From a checkpoint of a small multi-label audio tagger: 7.78M parameters, soap at rate 0.0037.
Rows from block 10 of a small multi-label audio tagger, named by matrix and row number. Each number is 128 + 32 x the weight over its row's rms, rounded and kept within 0 to 255. All counts start at 0.
After each channel's rows are labels from the 100 clips, of 14976, where the channel reaches its highest value: "responds to" is what is common among them; "loudest band" is the band of the loudest frequency at the time of the peak. Only what is clearly more common there than usual is listed. The data: read English sentences (LibriTTS-R). In brackets: how many of the 100.
# c30: last pointwise conv (model.blocks.10.c3.0.weight, 384x384x1, standardized in use), inputs 0-127

c30.151 [ 81 155 116 125 111 132 122 101 150 139 112 158 132 138 166  74  70 196 117 156 142 145 112 227  89 114  84 161 116 163 135 112 109  99 139 121 117  87 180 119 135 141 156 103 103  65  87 165 133 113 138 171  91 161 186  91  93  70 139 107 139 134 120 117  92 139 125  93  87 136 148 120 178 131  98 188 147  79 144 181  83 150 154 140  99 103  65 145 131 115 123 152 156  96 167  62 147 149 161 107 179 145 152  95 148 108 132 119 108 135 145 122 170 101 106 106 139 118 190 121 128  97 179 185 154 130 195 134]
responds to: the word "all" (64)
loudest band: 500 to 1000 Hz (39)

c30.104 [ 94 108 140 128 160 104 123 117 131  99  97 139 129 163 141 129 139 129 103 204 121 182  86  69 110  87 132  90 157 144 232 109 123  90 142 108 116 166 111 127 165 162 145  68 140 165 110 145  96 157 109 123 107  96 157 136 152 190 132 137 104 207 153  97  76 244  96 132 109 133 169  80 127 112 117 110 123 180  85  78  99 107  69 124 111 145 115 151 124 161  93 127 105 111 154 175 207 134 150 105 192 100 185 110 144 167 127 101 124 168  78 100 106  87 115 135 131  69 165 126 160 166 132 110  99 143  77 100]
responds to: the word "here" (56); the word "these" (25)
loudest band: 250 to 500 Hz (48)

c30.99 [127 112  89  99  80  83 160 123 153  51 118 133 123 160 131  83 130  77 171 125 132 155 128 138 135 115 132 141 151 144 103 139  99 145 145  96 114  51 139 121 135 159 116 110 202 171 124 147 110  79 128 102 123 167 175  78 145 108 150 117 140 100 129  91  84 115  66 141 117 114  78  99 146 130 137 159 145 204 114  74 150 113 165 147 118 154 163 111 185 140 197 122 117 197 191 152 121 138 113 153 128  94 111 141 142 112  95 152 204  84 114 137  73 118 112 107  96 109 190 104 153 120 105 154 143  86 105 155]
responds to: the word "there" (41); the word "is" (33)
loudest band: 250 to 500 Hz (44)

c30.199 [100  74 187 157 140 116  76 155 108 179 106  97  86 134 103 112 102  52 186 125 119  86 150 129 136 154 113 105 172 130 118 117 120 138 166 102  89 113 169 152 158 123 126 132 131 139 134 172 142  70 195 145 153 146  83 152 172 145 164 131 144  84  76  92 189 131  85 122 128 167 167 145 112  87  50 174 133 132 112  94 119  68 113  92 171 129  73 159 145  49 122 165 102 166 108 172 150  97 119 135 145 137 119 170 115 146 113 121 198 139 136  93 128 147 138 126 136 117 159 135 105 186 125 147 186 123 137 154]
responds to: the word "about" (53); the word "looked" (28)
loudest band: 500 to 1000 Hz (34)

c30.141 [158 128 123 100  99 135  85 160 136  76 124 124 100 101 162  86  77 120 202 112  94 116 132 143 112 148 110 102 122 139  92 125 130 129 105  85 135 169 147  94 135 136 120 158 131 133  95 157 137 145 142 122 147 138 115 118 127 116 113 151 151 105 113 100  93  88  95  90 119 141 129 106 138 133 139 131 195 137  92  91 222 106 136 197 127 108  97 153 111  86 104 100 123 158 136 140 128 114 109 175 128 123 147 144  85 137 124 105  71 111 106 113 106  74  72  94 120  76  72  65  98 131  90 153 135 161 131 126]
responds to: the word "oh" (51)
loudest band: 250 to 500 Hz (32); 500 to 1000 Hz (27)

c30.207 [ 85  86 183 152 147 106 139  96  97 136 158 133  85 135 110 148 140 168 145 104 172 129 163 127 124  51  78 139 128 151 113 107 127 149 135  84 158 121 109  87 121 107 111  90 116 130 122 156 144 133 153 169  81  96 111 149 100 138  90 171 147 112 116  86 132 199 127 160 170 166 100 104 151 113 174 142 119 147 152 107 119 106 118 145 130 146 112 146 129 131 128  99 128 120  85 178 155 154 171 122 133  49  59 129 139  88 120 165 148  92 139 126 150 126  84 105  86 131 142 127 146 116 127 142 132 146 135 104]
responds to: the word "for" (30); the word "too" (29)
loudest band: 250 to 500 Hz (34)

c30.153 [150 111 171 130  88  67  98 127 114 211 180  67 104 198  85  98  48 138 131 167 157 145 167 181 110 141 126  87 137  73 162 139 136 126 129 133  85 103 121 117 142 111 122 129 185 111 109 114 148 167  89  92 118 143 111 116  84 113 106 111 123 127 140 142 131 109 193  58 127 153 158 110 150 103 119 121 110 107 115 109 104 131  92 123 184 129 180 124  80  63 144 131 104 145 103 116 129 175 128 192 162 167 137 120  91  50 118  97  95 102 152 203 126 103 133 130 134 116  81 211 151 151 158  92 112 123 139 136]
responds to: the word "will" (45)
loudest band: 250 to 500 Hz (36)

c30.337 [132  69 136 123 157 135 105  83 104 140 131  80 126  35 161 162 167 130  97 110 182 174 133 121  89 140 107 182 120  80 142 115 160 145 102 117 136 164 100 191 140 123 117 117 158 160 168 204 169  48  95  51 185 104 156 149 162 132 124 118 130 135 109  88 145 108 142 198 140 152 132 132 119  94 147 154 196 111  87 143 119 101  65 152 192  92 155 135 145 102 122 117 120 167 174 169 109 139 147 152 132 132 191 112 150 100  81 110 118 132 111 128  92 138 148 142  78 143  89  84 148 135 154 101 151 159  64 145]
responds to: the word "we" (61)
loudest band: 250 to 500 Hz (34)

c30.16 [126 126 138 124 157 121 158 149 148 139 146 142 118 140 147  99 118 101 101 103 118  92 112 133 111 138 116 118 146  97  77 117  92 102 133 124 142 134 129 185 130 149  99 177 203 135 166 110 103  91 129 125  93  95 114 129 152  87 158 116 146 153 109 156 112  96 184 155  91 108 123 191 160 128 116  96 147  59 143 102 154 158 134 130 166 115  92  86  77 162 147  88 195 149 106 163 143 167 189 132  86 103 110  74 185 147  99 141 151 108 161 184 157 152  68 119  90 140  85 123 111 138 130 125 104 130 177  97]
responds to: the word "for" (90); the word "a" (76)
loudest band: 500 to 1000 Hz (28)

c30.365 [122  89  82 211 153 143 132  82 121 169 120  97 160 255  68 147 135 122 144 129 150 149 110 186 135 123 151  90 104 166 113 134 119 117 171 187 145  88 105 101 127 130 146 123 166 128 127  80 149 161  55 127 122 114 168 121 141 141 159 116 164 130 169 118 129 116 102 173  49 108  79 144  90 151 168 116 130 125 115 143 131  93 199 104 188 116 106 164 139 177  98 121 189 128  79 163 120 107  63 152 185 145 124 136 101 118 189 189 134 106 105 160 112 111 126 105  95  81 146  68 119 124 129 134  97 218 134 110]
responds to: the word "little" (46)
loudest band: 250 to 500 Hz (35)

c30.328 [ 41 161 193 122 151 149 147  74 133  94 103 119  66 143 129 125  93  80 142 123 142  75 103 108 174 158 120 198 155 142 105 117 115 178 181 138 104 148  76 169  88  97 137 133 151 155 105 119 121  94 142 129 128 200 167 158 116  86 145 117 135 127 122 158  89  68 117  96 126  89 124 126 133 107  84 166 113 191 144 134  99 153 101  92 180  96 122  84 190 142 102 181 154 116 119 105 122  85 107  76 117  77 132 137 134 142 156 153 234  95 113 130 107 100  78  93 131 107 105 119 123 143 162 123 146 153 126 150]
responds to: the word "good" (36); the word "for" (31); the word "before" (26)
loudest band: 250 to 500 Hz (35)

c30.255 [199 151 119 136 139 140 129 201 145  79 159 120 173 144  56 112 108 175  92 116  78 132 109 139 139  93 122 116 161 108 127 130 107 142 115 108 140 115  78 128 153 117 166 166 109  80 162 102 130 125  88  60 166 151 121  55 144 124 125 120 116  78  96  52 110 158  99 183 109 137 101  83 118 102  85 116 106 176 147 105 140 171 145  75 155 113 177 130 140 140 146 117 163 155 132 111 133 125 120 109 104 125  98 122 140 125 216 107 168 126  88 133 177 131 110 112 116 123 111 135 148 117 169  85 175 117 135 116]
responds to: the word "there" (55); the word "is" (39); the word "an" (25)
loudest band: 250 to 500 Hz (37)

c30.164 [140 152 121  94 125 107  79  99 144 132 120 152 142 112  64 128 106 115 159 115 190 117  97  96 146 153  77 168 153 141 155 152 150 151 118 140 100 129 149 172 124  46 204 122 129 120  94 132 107 145  85 113 136 169 107 124 153  74 163  60 181  99 119 141 148 107  64 128 113  77 142 119  86 132  72 134 142 198 182 199 129  96 120 125 180 157  71 130 156 140  80 121 118 105 203  90  94 242 184 122  94 137 102  53 174 124 138  96 186 105 137 203 112 117 101  97 112  95 155 136 203 130 118  89 135  95 109 103]
responds to: the word "good" (40)
loudest band: 250 to 500 Hz (46)

c30.345 [100 177 150 130  97 141 147 125 124 139  97 114 201  91 102 109 120  82  98  90 119 188 176  83 138 163 123  90  97 109 158 108 136  97 138 137 169 129 227 113 211 115  86  90 135  93 118 155 126 124 150 116 106 159  89  50 158 139 102 108 126 112  93 144 111  67  91 114 132 169 122 109 159  87 178 146 181 112 176 113 129 190 145 188 136 123 104 162 101  98 109 148 142  97 150 129  93 131 149 104 102 136 127 124 126 151 128 143 112 163 111 161 233 132 127 145 147 151 130 142 143 108 104 130 149  73  99 142]
responds to: the word "one" (60); the word "of" (52)
loudest band: 250 to 500 Hz (34)

c30.81 [ 88 195 121  89  99 141 107 123 147 163 101 115  80 176 120 146 109 230  84 143 148 153 109 173 125  84 167 146 129 220 111 107 126 155 104 102  80 180 149 149 125 151 208 114 103 118 103 170  80 131  97 154 122 125 186 182 145 127 144  74 216 135 148  65 126 140 105  98 105 184 121 164 107 169 131 149  85 119 159  97 210 133 168 177 131 136 133 127 109 194 117 101  87  60  86  76  58 106 149  95 132 156 133 120 157 145 144 122  91 170 140 174  95 164  94 105 146 131 138  96 154 152 116 102 138 128  78  98]
responds to: the word "all" (76); the word "at" (37)
loudest band: 500 to 1000 Hz (45)

c30.44 [ 60 140 100 135 102 143  97 116 171  66 122  80 148  91 145 158 106 196 117 156 167 122 133 107 110 179 128 124 184 139  79 112 215 149  65 107 157 163 155 133 119 100 137  76  71 126 125 218 132  83 103 185 162 136 141  82 142 146 161 152 129 173 118 151 126  86 140 110  86 107  90 146 161 198 140 109 144 100 156 128 157 136 165 154 135 115 135 107 153 153 139 151  80 144 158 131 126 153 132  83 140 123 120 151 176 105 104 117 117 194 150 116 130 108 156 145 120 112  92 118 160  94 149 101 131 120 109 114]
responds to: the word "we" (43)
loudest band: 250 to 500 Hz (30)

c30.346 [147 184 104 110  94 180 117 110 117  94 139  89  80 143 143 118 138 122 154 160 117 171  86 157 167 153 153 167 132  98 152 114 137 123 116  81 181 144  94  91 216 111 103 111 122 162 203 159 154 126 161  62  82 147 113 146 140 150 103 157 102 174 102 132 158 173 113 123 134 146 113 104 143 105 115 128 109 144  96 136  94 131 149 107 117 108 119  84 142  85 154 107 141 163 164 140  97 125 154 126 180 110  65  89 151 108 128 102 111 148 127 143 131 146 166 135 107 201  64 188 101  90 123  74 121 124 156 125]
responds to: the word "we" (29)
loudest band: 250 to 500 Hz (34)

c30.15 [ 61  98 117 153 142  94 123 116  74 100 106 125 137 155 161 121 116 117 106 143 147  99 147 169 134 143 160 147 154 183  85 150 152 120  77 134 187 158 201  90 164 173 146 141 118 121 147 186 137 178 127 110 147 163 107 124 101  93 113 116 170 152 177 140  76 159  81 191 140 128 139 112 105 143 174 110 139 163  81 120 180 105 147  64 152 106  51 131  82  82 212 121  97 171  70  86 149 120 143 131 105  86 143  70  65 159  91 149 143 130 177 186 154  89 107 155 117 121 151 137 139 117 120 123 110 127 148 112]
responds to: the word "there" (46); the word "was" (39)
loudest band: 250 to 500 Hz (42)

c30.374 [154 112 109 166 165 113 157 136  97 104 137 139 111  75 139 121 155 107 105 102 115 167 121 119 126 183 136 168 145 119 139 141 137 148 188 127 148 108 133 121 124  89 137 133 108 103 141 114 117 127 214 103 140  94 119  90 169 102 142  97 130  84 142  69 245 159 159 140 131  25  92 106  82 146 188 111 148 113 119 192 154  55 121 157  92  78 180  82 217 101 150 104 121 135 129 139 151 140 146 178 153  99 150 144  88 149 180 123 144 149 110 131  62 126 171  46 128 116 138 122 126 112 111 120  95  97  94 163]
responds to: the word "then" (52); the word "over" (32)
loudest band: 250 to 500 Hz (35)

c30.122 [129 147 158 106  95 116 102 175 163 114 122  85  84 134 134 151 153  96 115  66 167 150 168 142 146  98 139 141  90 185  79  85 155 148  82  84 106 144 156 168 126  99 106 106 153 115 199 116 157 133 112 122 133  98 134 147 121 134 142 147 132 151 141  88 150 203 158 150 116  90 141 142 117 179  82 134 119  82 152 128 141 113 126 157 131  78 135 105 170  78  55 154 155  93  90 154 157  71 109 153 129 111  84  84 167 131 171 115 141 116 114 166 132 155  80 143 153 125 179 114  78 100 146 154 155 140  94 132]
responds to: the word "over" (55); the word "own" (29); the word "your" (27)
loudest band: 250 to 500 Hz (30)