From a checkpoint of a small multi-label audio tagger: depths [16], batches of 64.
Rows from block 13 of a small multi-label audio tagger, named by matrix and row number. Each number is 500 + 40 x the weight over its row's rms, rounded and kept within 0 to 999. All counts start at 0. Numbers have three digits each.
After each channel's rows are labels from the 100 clips, of 14976, where the channel reaches its highest value: "responds to" is what is common among them; "loudest band" is the band of the loudest frequency at the time of the peak. Only what is clearly more common there than usual is listed. The data: read English sentences (LibriTTS-R).
# c30: last pointwise conv (model.blocks.13.c3.0.weight, 384x384x1, standardized in use), inputs 192-383

c30.309:514525491411470539464564461483474466481476531497535495522533522464552484513561521540478488521481442554447483480495499497492486460460513511424518504476508552461603519478459564515509470453469491512490504495486527496500485472564498484471402551523512552533467497494454553517494488495496525500517457514543533542445523461568473454527550500439468593564474471455441532569466501528617474537434439493531547429446448496686480411465521514479471538470502485403443507533530489489500449489482434437512519545493531451458430605503487534523568551588564471594515500423497501548579509517498576495
responds to: the word "old"
loudest band: 250 to 500 Hz

c30.211:531489500522479479532464513530508509497493479470474442465528490544544497503498567498459417553559504533474452569488526513455550465498549438562470466551504487562440500457529427542481433471459424512530547428533496483461501536561466497519490484459494570469507524496522444511488536486473496432473550475442507503611444541460533429542500495456470527465571532501492528573498468487469527501477472547508451463468491394464463444529440519517432542516502516492443486429480497492512475484410493500506527539523472547490535522536500527542457545520475525547523471467457555471492524492499485482
responds to: the word "its"
loudest band: 4000 to 8000 Hz

c30.217:541531524503480535485539417432481549520540551467438514521483475497442511488477490515472450456516536451503456500507475500518477439493511506605507513509458533479536511513469470485525470549506525540519514483512457488533488479469585543531464506530513514456497574515499516491492519485532533517494474543470466435515445471484471445450502482528500535475545543567527532521518545498519415479541521507536471498519470467495560475477495526512437471409465503558436531453539434490403491506508505509579520476381530519567542418429489497639406569475484468450589513515478620451526577531470547496
responds to: the word "go"; the word "are"
loudest band: 250 to 500 Hz

c30.7:482492524557549474488561576508485546461466499494390515497434454476525478526526575546450529541492457549504558534498478503467487518510497534494547499458522454552491529500514519436509473464444527467499466474532591459483557506551589505502545503596533468548454425482459472463552488498401523550533500502583471550515502494535505599526460543510483449463559492534515469505504525480456448497493505535553492466509493488532461529524635509493477602494516511517452467552502504509503495429618516496491488479535540560505525536501516536488471501482472456428507488586543437468493560484474502471
responds to: the word "away"
loudest band: 250 to 500 Hz; 500 to 1000 Hz

c30.215:502431481465483521449489499540512470445530442443447438510527494607454500490594553487461541505534492543577506521470518493499500448541545473511424472480524493600487612477509495489512520528505479476420583489513463421550451545487520478435487510545415452583585456523547606476496543511534513485442556507550477518520499543467521494535485485479465491532568513460582505469448508433510522502513474448497482535501489551438498465538565536436512554436487455533494498473466489487510488541508506500504500494482619501509490486547553607548431471461440492461479502563505459518575542459560528493
responds to: the word "its"
loudest band: 4000 to 8000 Hz

c30.193:510492516463486526504555480429501500493478527524504537510496487558468466483585460504502552563477467465585515491606514494519543436476606454453486532506465542465474448531504565566490516417527547473506463508449481525490496505560596567486483560456452539488463514526455513500501627509449566508517554506477537511462400567474500517529510511495591459503507434385484555477490466465513443477459504470521540495453499437488564456513474463520535473485433520513492473522569466542456441489522499486517520536508574429569477466460480468600437548509477503478525460523454534539541571528501489539
responds to: the word "old"
loudest band: 250 to 500 Hz

c30.156:652504478494518543509487491520500511480483477467469552471488480480539530546505561505526535452489564522502493519590491469461484546498531461486455503531452470515538438503506554486476490496449460492521516438498533494505465560470509497432429535464482419443482495467486483494478475487545542497512501485507499514526420580501537466505548572502451483475506468474522504491497503521577516520469484521485530440480519453467508569497410549492474461578553386513463517462477508515493500412479522492468455551440480535482361448519478466484602506509548526524547520526518445554484526491581502500
responds to: the word "the"; the word "by"; the word "old"
loudest band: 250 to 500 Hz

c30.40:525509476516529431483501518568501519486533505452446487488515448499504557495494447466475449582505554465539545537471616442592458487435444553492431495491492561457495562489485498480521457431496453467445492444495469495508488445551521449435461512464418588509531611480522446507497507471503479497513525486437500480609514464486459400529455567474481555552410470496382519520540437491490512504545499457553457482525512498449502497557489557446497460514474491482564468501462527504533503511484535575510427507508578473500523477570458508560484522437509493452545512447505518513508565492488465521
responds to: the word "its"; the word "it's"
loudest band: 4000 to 8000 Hz

c30.233:452515491509469461424549436522450500504445439572374497521493522548417479496502512474489458507547527423461559548527535488499440503543523465373508490526531575579388564494554522461532518515527489490528525495494468482580483520525512474470482537547469523510527475604483581516461528546532542497484555521515490545497542495582473436532521551445465449539545527489533519489481480582501540568440473553540551497551483535455491472554555527545503497503502465531435506444526447463479447502517490438542502486495637515484445500530619513547484491526460422487431537557474583469500528457561544490
responds to: the word "go"; the word "it's"
loudest band: 250 to 500 Hz

c30.382:457510490463576488585539472507512477549496514491508468494477474490516483452465485498560480528511511501484446432417616440478503526547447569491462553565542519422511510446515453512464552456497549468584535488449482471504482502525469450491505482524523501440472509438495490483572494472536528460439482508497607454468488585512502511482482511563460502474614454479533437470510496408440524505522416502574424499586519481543478517441499428525508537518481553496489432511480580493547483580499494444504533461487544507507469517618400501581471434442448574540473637541492466484476540425522558490
responds to: the word "the"; the word "door"
loudest band: 250 to 500 Hz

c30.316:478544465448512457499495468481499522495532498570458497500463539521528482476481519508513506508478493492524534478442561462405490455465452543472496574423483519469520514408483472528475437553496644471538523516474463510497480475461474538521492546478440434530507552480514448504471490550467517450508525416460471542512475475429570537539569497506479497501445463453486507503480519504511505513532472477546533521594471525470499494494466564476541448477474445448508550585535488500513441462541516470469503604479511445544509495515538509505581570514557583517431418470575488393387494463508498547
responds to: the word "the"; the word "old"
loudest band: 500 to 1000 Hz

c30.37:482466482546534531452472514518479526554551514498438505506508458539461507464468464462500583424503427475470491440472563491532501429447483570446471500479581476524472497491496525514571443450500476500491565477552467493532483471531521543508491552465470446499447499502451501562497540466506519487520516418515536518462467565526543575583497477478469495524433599421484504491523484467460480497527501491517508481547561468468490534547495565540481521498465520491527544541485551457514458530512561516561573565514487450471510564466449466547482475529585558533479461494466534560477511512500470477
responds to: the word "old"
loudest band: 250 to 500 Hz

c30.154:487531490513447579539549543518498553489467580470470532463429497514495532481493446446468520494505468441498513493499476534530476445503498504494473458460508551575503512534463499496512489413474503496525478521506457533545479493543508532485402459516460500568523505551495405427491518487522465479436447470447427523522522460521532462472512545430491431474515492518529485520501565490410473546479502501480447554459573481556530475524544530523479486422441455467428542556492457487520477566582504538537504476566649570445520450503564543479449519446496573495442518544471501435500494416392554473
responds to: the word "its"; the word "place"
loudest band: 4000 to 8000 Hz

c30.286:538513552493554535458464501495484447497456543461462481522479466563480450556545481446457525484442534436505541544497500445511490433497447504497554509492519458537487504490475446493522536436507508460505509597534515486498502442498465557463502542469470470535456457487483549542518495525538470454475410484481484539469475587514477544519454475534562561563502504476514479504566480426529429407473469527585484546544490460430466532507399462516463504493529446437453497400541544480501520536441463474493533521496538517484500495461498500537474498465452517440621447512460591570581501481502575493
responds to: the word "its"
loudest band: 4000 to 8000 Hz

c30.138:524532471527539539466523534481517546510459484442531499549436454499497473487423545513496432531543470508447450453453491511449490532488466544436480502513511547462469500478509552475434512489509463447552483556470505466468548406536524504505446489593501544603534496517479507452530490503480482453527472511488521521511612517518530470497473514465522483488533522459456530443516541436523434503481431415441487441462452467502494466499428457450489481429455448459542450513490556499505460559530451469462422523516529459618493458542507518510486542474503504574497464530535537499521537561493513497
responds to: the word "very"
loudest band: 250 to 500 Hz

c30.46:517505513502463442509527568481460507474546480482465492529532512490500499461510467474492505572497475423414505517467545555499516552460459532511425518487477505463462447545513438480476514449514515583424458420508495487450498511531590530482563511434477432427475480545519508451546541565472528452466594550528480474507470558507506508515464468491492471554516466441478501523439460459522479487563567450483528508482509552501443504511510506495511477496521502491591491519547525490477549562493412511560494497526496494500436556484517544584450468609539497559532499455499483537449501474509457540
responds to: the word "go"
loudest band: 500 to 1000 Hz

c30.125:498521547531543498500520544486549464586522505500473496488470462442500525471465485474481436462508537462515520494485471452508429486522479498469541515507487505436469475431543490465466493543491539510546509514496490470485573485454522471470499475481512485543523501505526489420422486439469496498528456562546488505470570458521503495495502532454443537574501548546452521574515535504458467586476458562505532508491470502480522525429452483566510526536453528442498482486499526527490517446516573541502491446446573477513449564508541555531518455470621476570468514541469538591619515530556515534
responds to: the word "its"
loudest band: 4000 to 8000 Hz

c30.36:470511498498490497573490480496480483545439568499436461424458458528488476537520630576510513499509517614534529617520457526511538458568503488588481536441414487506500625490475549507522485540490467516508432384466530467423564571532555477575530450565474447525481488503520535471555493510514581516519478474513495490511514541529532548512464510529505489497535474529537520492471471392475502481490469510520518460515512469524502545527659508479477551448520556531449494539518512497506500494543503548562475515505591553499492567475558496478503568436449454456538485648547474488518508519488435500
responds to: the word "away"
loudest band: 500 to 1000 Hz

c30.191:520507460546421496500485388482525543508420543469475400489472498447485490562483525462548487525495520383585447459526538498475500507521470496445430458497539528499458513527475533510570362504540514478573537535531477527491412480564520506500439481565457502549514490534454537465481479522516510519522496416458452522518465506524475497465576509410479514520570536514519537455520574538450538541493502453519463526494545514500512518528541531550475537408448413467421496525485466478456443593550474495552461475508597492509500512468576583501530506462504523498431502525469544545480453511418512464
responds to: the word "its"
loudest band: 4000 to 8000 Hz

c30.250:553484505512505515509577567504434495598496413538537420567500464541572483495521469470462482468531516562508488509515479530527490490525540510459536461525497449513513515551476605541482482507453492477501467502519520476541477538472477507492504464472442563459456496514547500488445509457550540457502498578543545488517456451531468443503540578476473499493458493502488530489492505441552470504521479543547435526509507499583410523543538601538418485462511425458425569502474424462437453518514507458524495589485478489420438506489525469534435527490513482517568472442529461489484460420440518504
responds to: the word "old"; the word "all"; the word "they"
loudest band: 250 to 500 Hz; 500 to 1000 Hz

c30.32:532487483547452557558504485537487546459438459505399519469469557500510451551547522576556490614427442540504564555572483496500517452599524539528543500494506507521490553482489519507494431549503470490553457386521509448466554509537533466490519523530473494439478458511443425479497517462441562549501485490569451501529490533483531557517450528545490522490512480514518534463540485453509473519494473574508532491560521453489532515487607535484456566452497510543497483514492425435482486467516508551538468488478588540487514572525499447511489514486444465475546529621566483452490489525447515464
responds to: the word "those"
loudest band: 250 to 500 Hz

c30.196:461522493506472547582478464533442505550524476538467528447489489485550514449524472467441510520532455442467514521516498459530568556577555445503519552483473491541543511545486493457443540578474553487504507521476520443473485452488480539525536531483559513462484517489456518513503517528463501483410538539436494453529508501493486451444505492438479430524471460434573480462451547434521484485457539476518444517495523487514456464427459459459542504472521532458509508562473435441504381527446572403465572472470415530576503595568516464478483570600507445523600442489534447456377485436559527514
responds to: the word "those"; the word "find"
loudest band: 250 to 500 Hz

c30.8:470610500487474456454527458458486472516458537446415475521438451591483477570420542545525426581460425469513547536453433576499522511598536574526522494503590490529468498445504523405531469472520497465473496446453479465481493582581544495546553547625506483538531447537525532414517531452425518495499486492539443435531510538534448514528514507502496463478578510478551528526486497513473438523542494527557518464463477515468443512491597539483452586514478498496426482497498461572437535418563529571544468521521554564517512512504491438492477545451490522436459461549548571454520555514486458442
responds to: the word "away"; the word "time"
loudest band: 250 to 500 Hz

c30.259:489473483475535532473518459490458496512477543450551526486430447483468460500510477501524567433450456524560485455540462512523444486438473515471454517488471516486518523494525507483516541499512477422531527508482547475530440500515507488483531466472542590459521538492562502502524565521458504550452497526450495526508458505481441463428480499529540536475547476468512448496574422502518449492541530559559554431467591602503545592493510449603610423519500468576498506579494535523463466538511477490500446477447509481426548491470457509492498488462468486496465524502523466497452539499504562483
responds to: the word "the"; the word "door"; the word "only"
loudest band: 250 to 500 Hz

c30.235:451550501483624429449537500468535499496496529438517504461498504488536479450480522506485508485501465445493504448471456475483549460470533512491502495490555573497525454575500535490512495466534461430490495541452485482536521438503551481586462517558475535547469520552446517509496482536472468526530550429459470458603477493528480481463474475554443468565589513449448492549530472516529514537466490537536490518560453464464588524467474496433457536501520450495457486516480474489513492604473466433522555486501485576507530492481537539520522476534491476496440473491539479467525493485505484478
responds to: the word "the"; the word "door"
loudest band: 250 to 500 Hz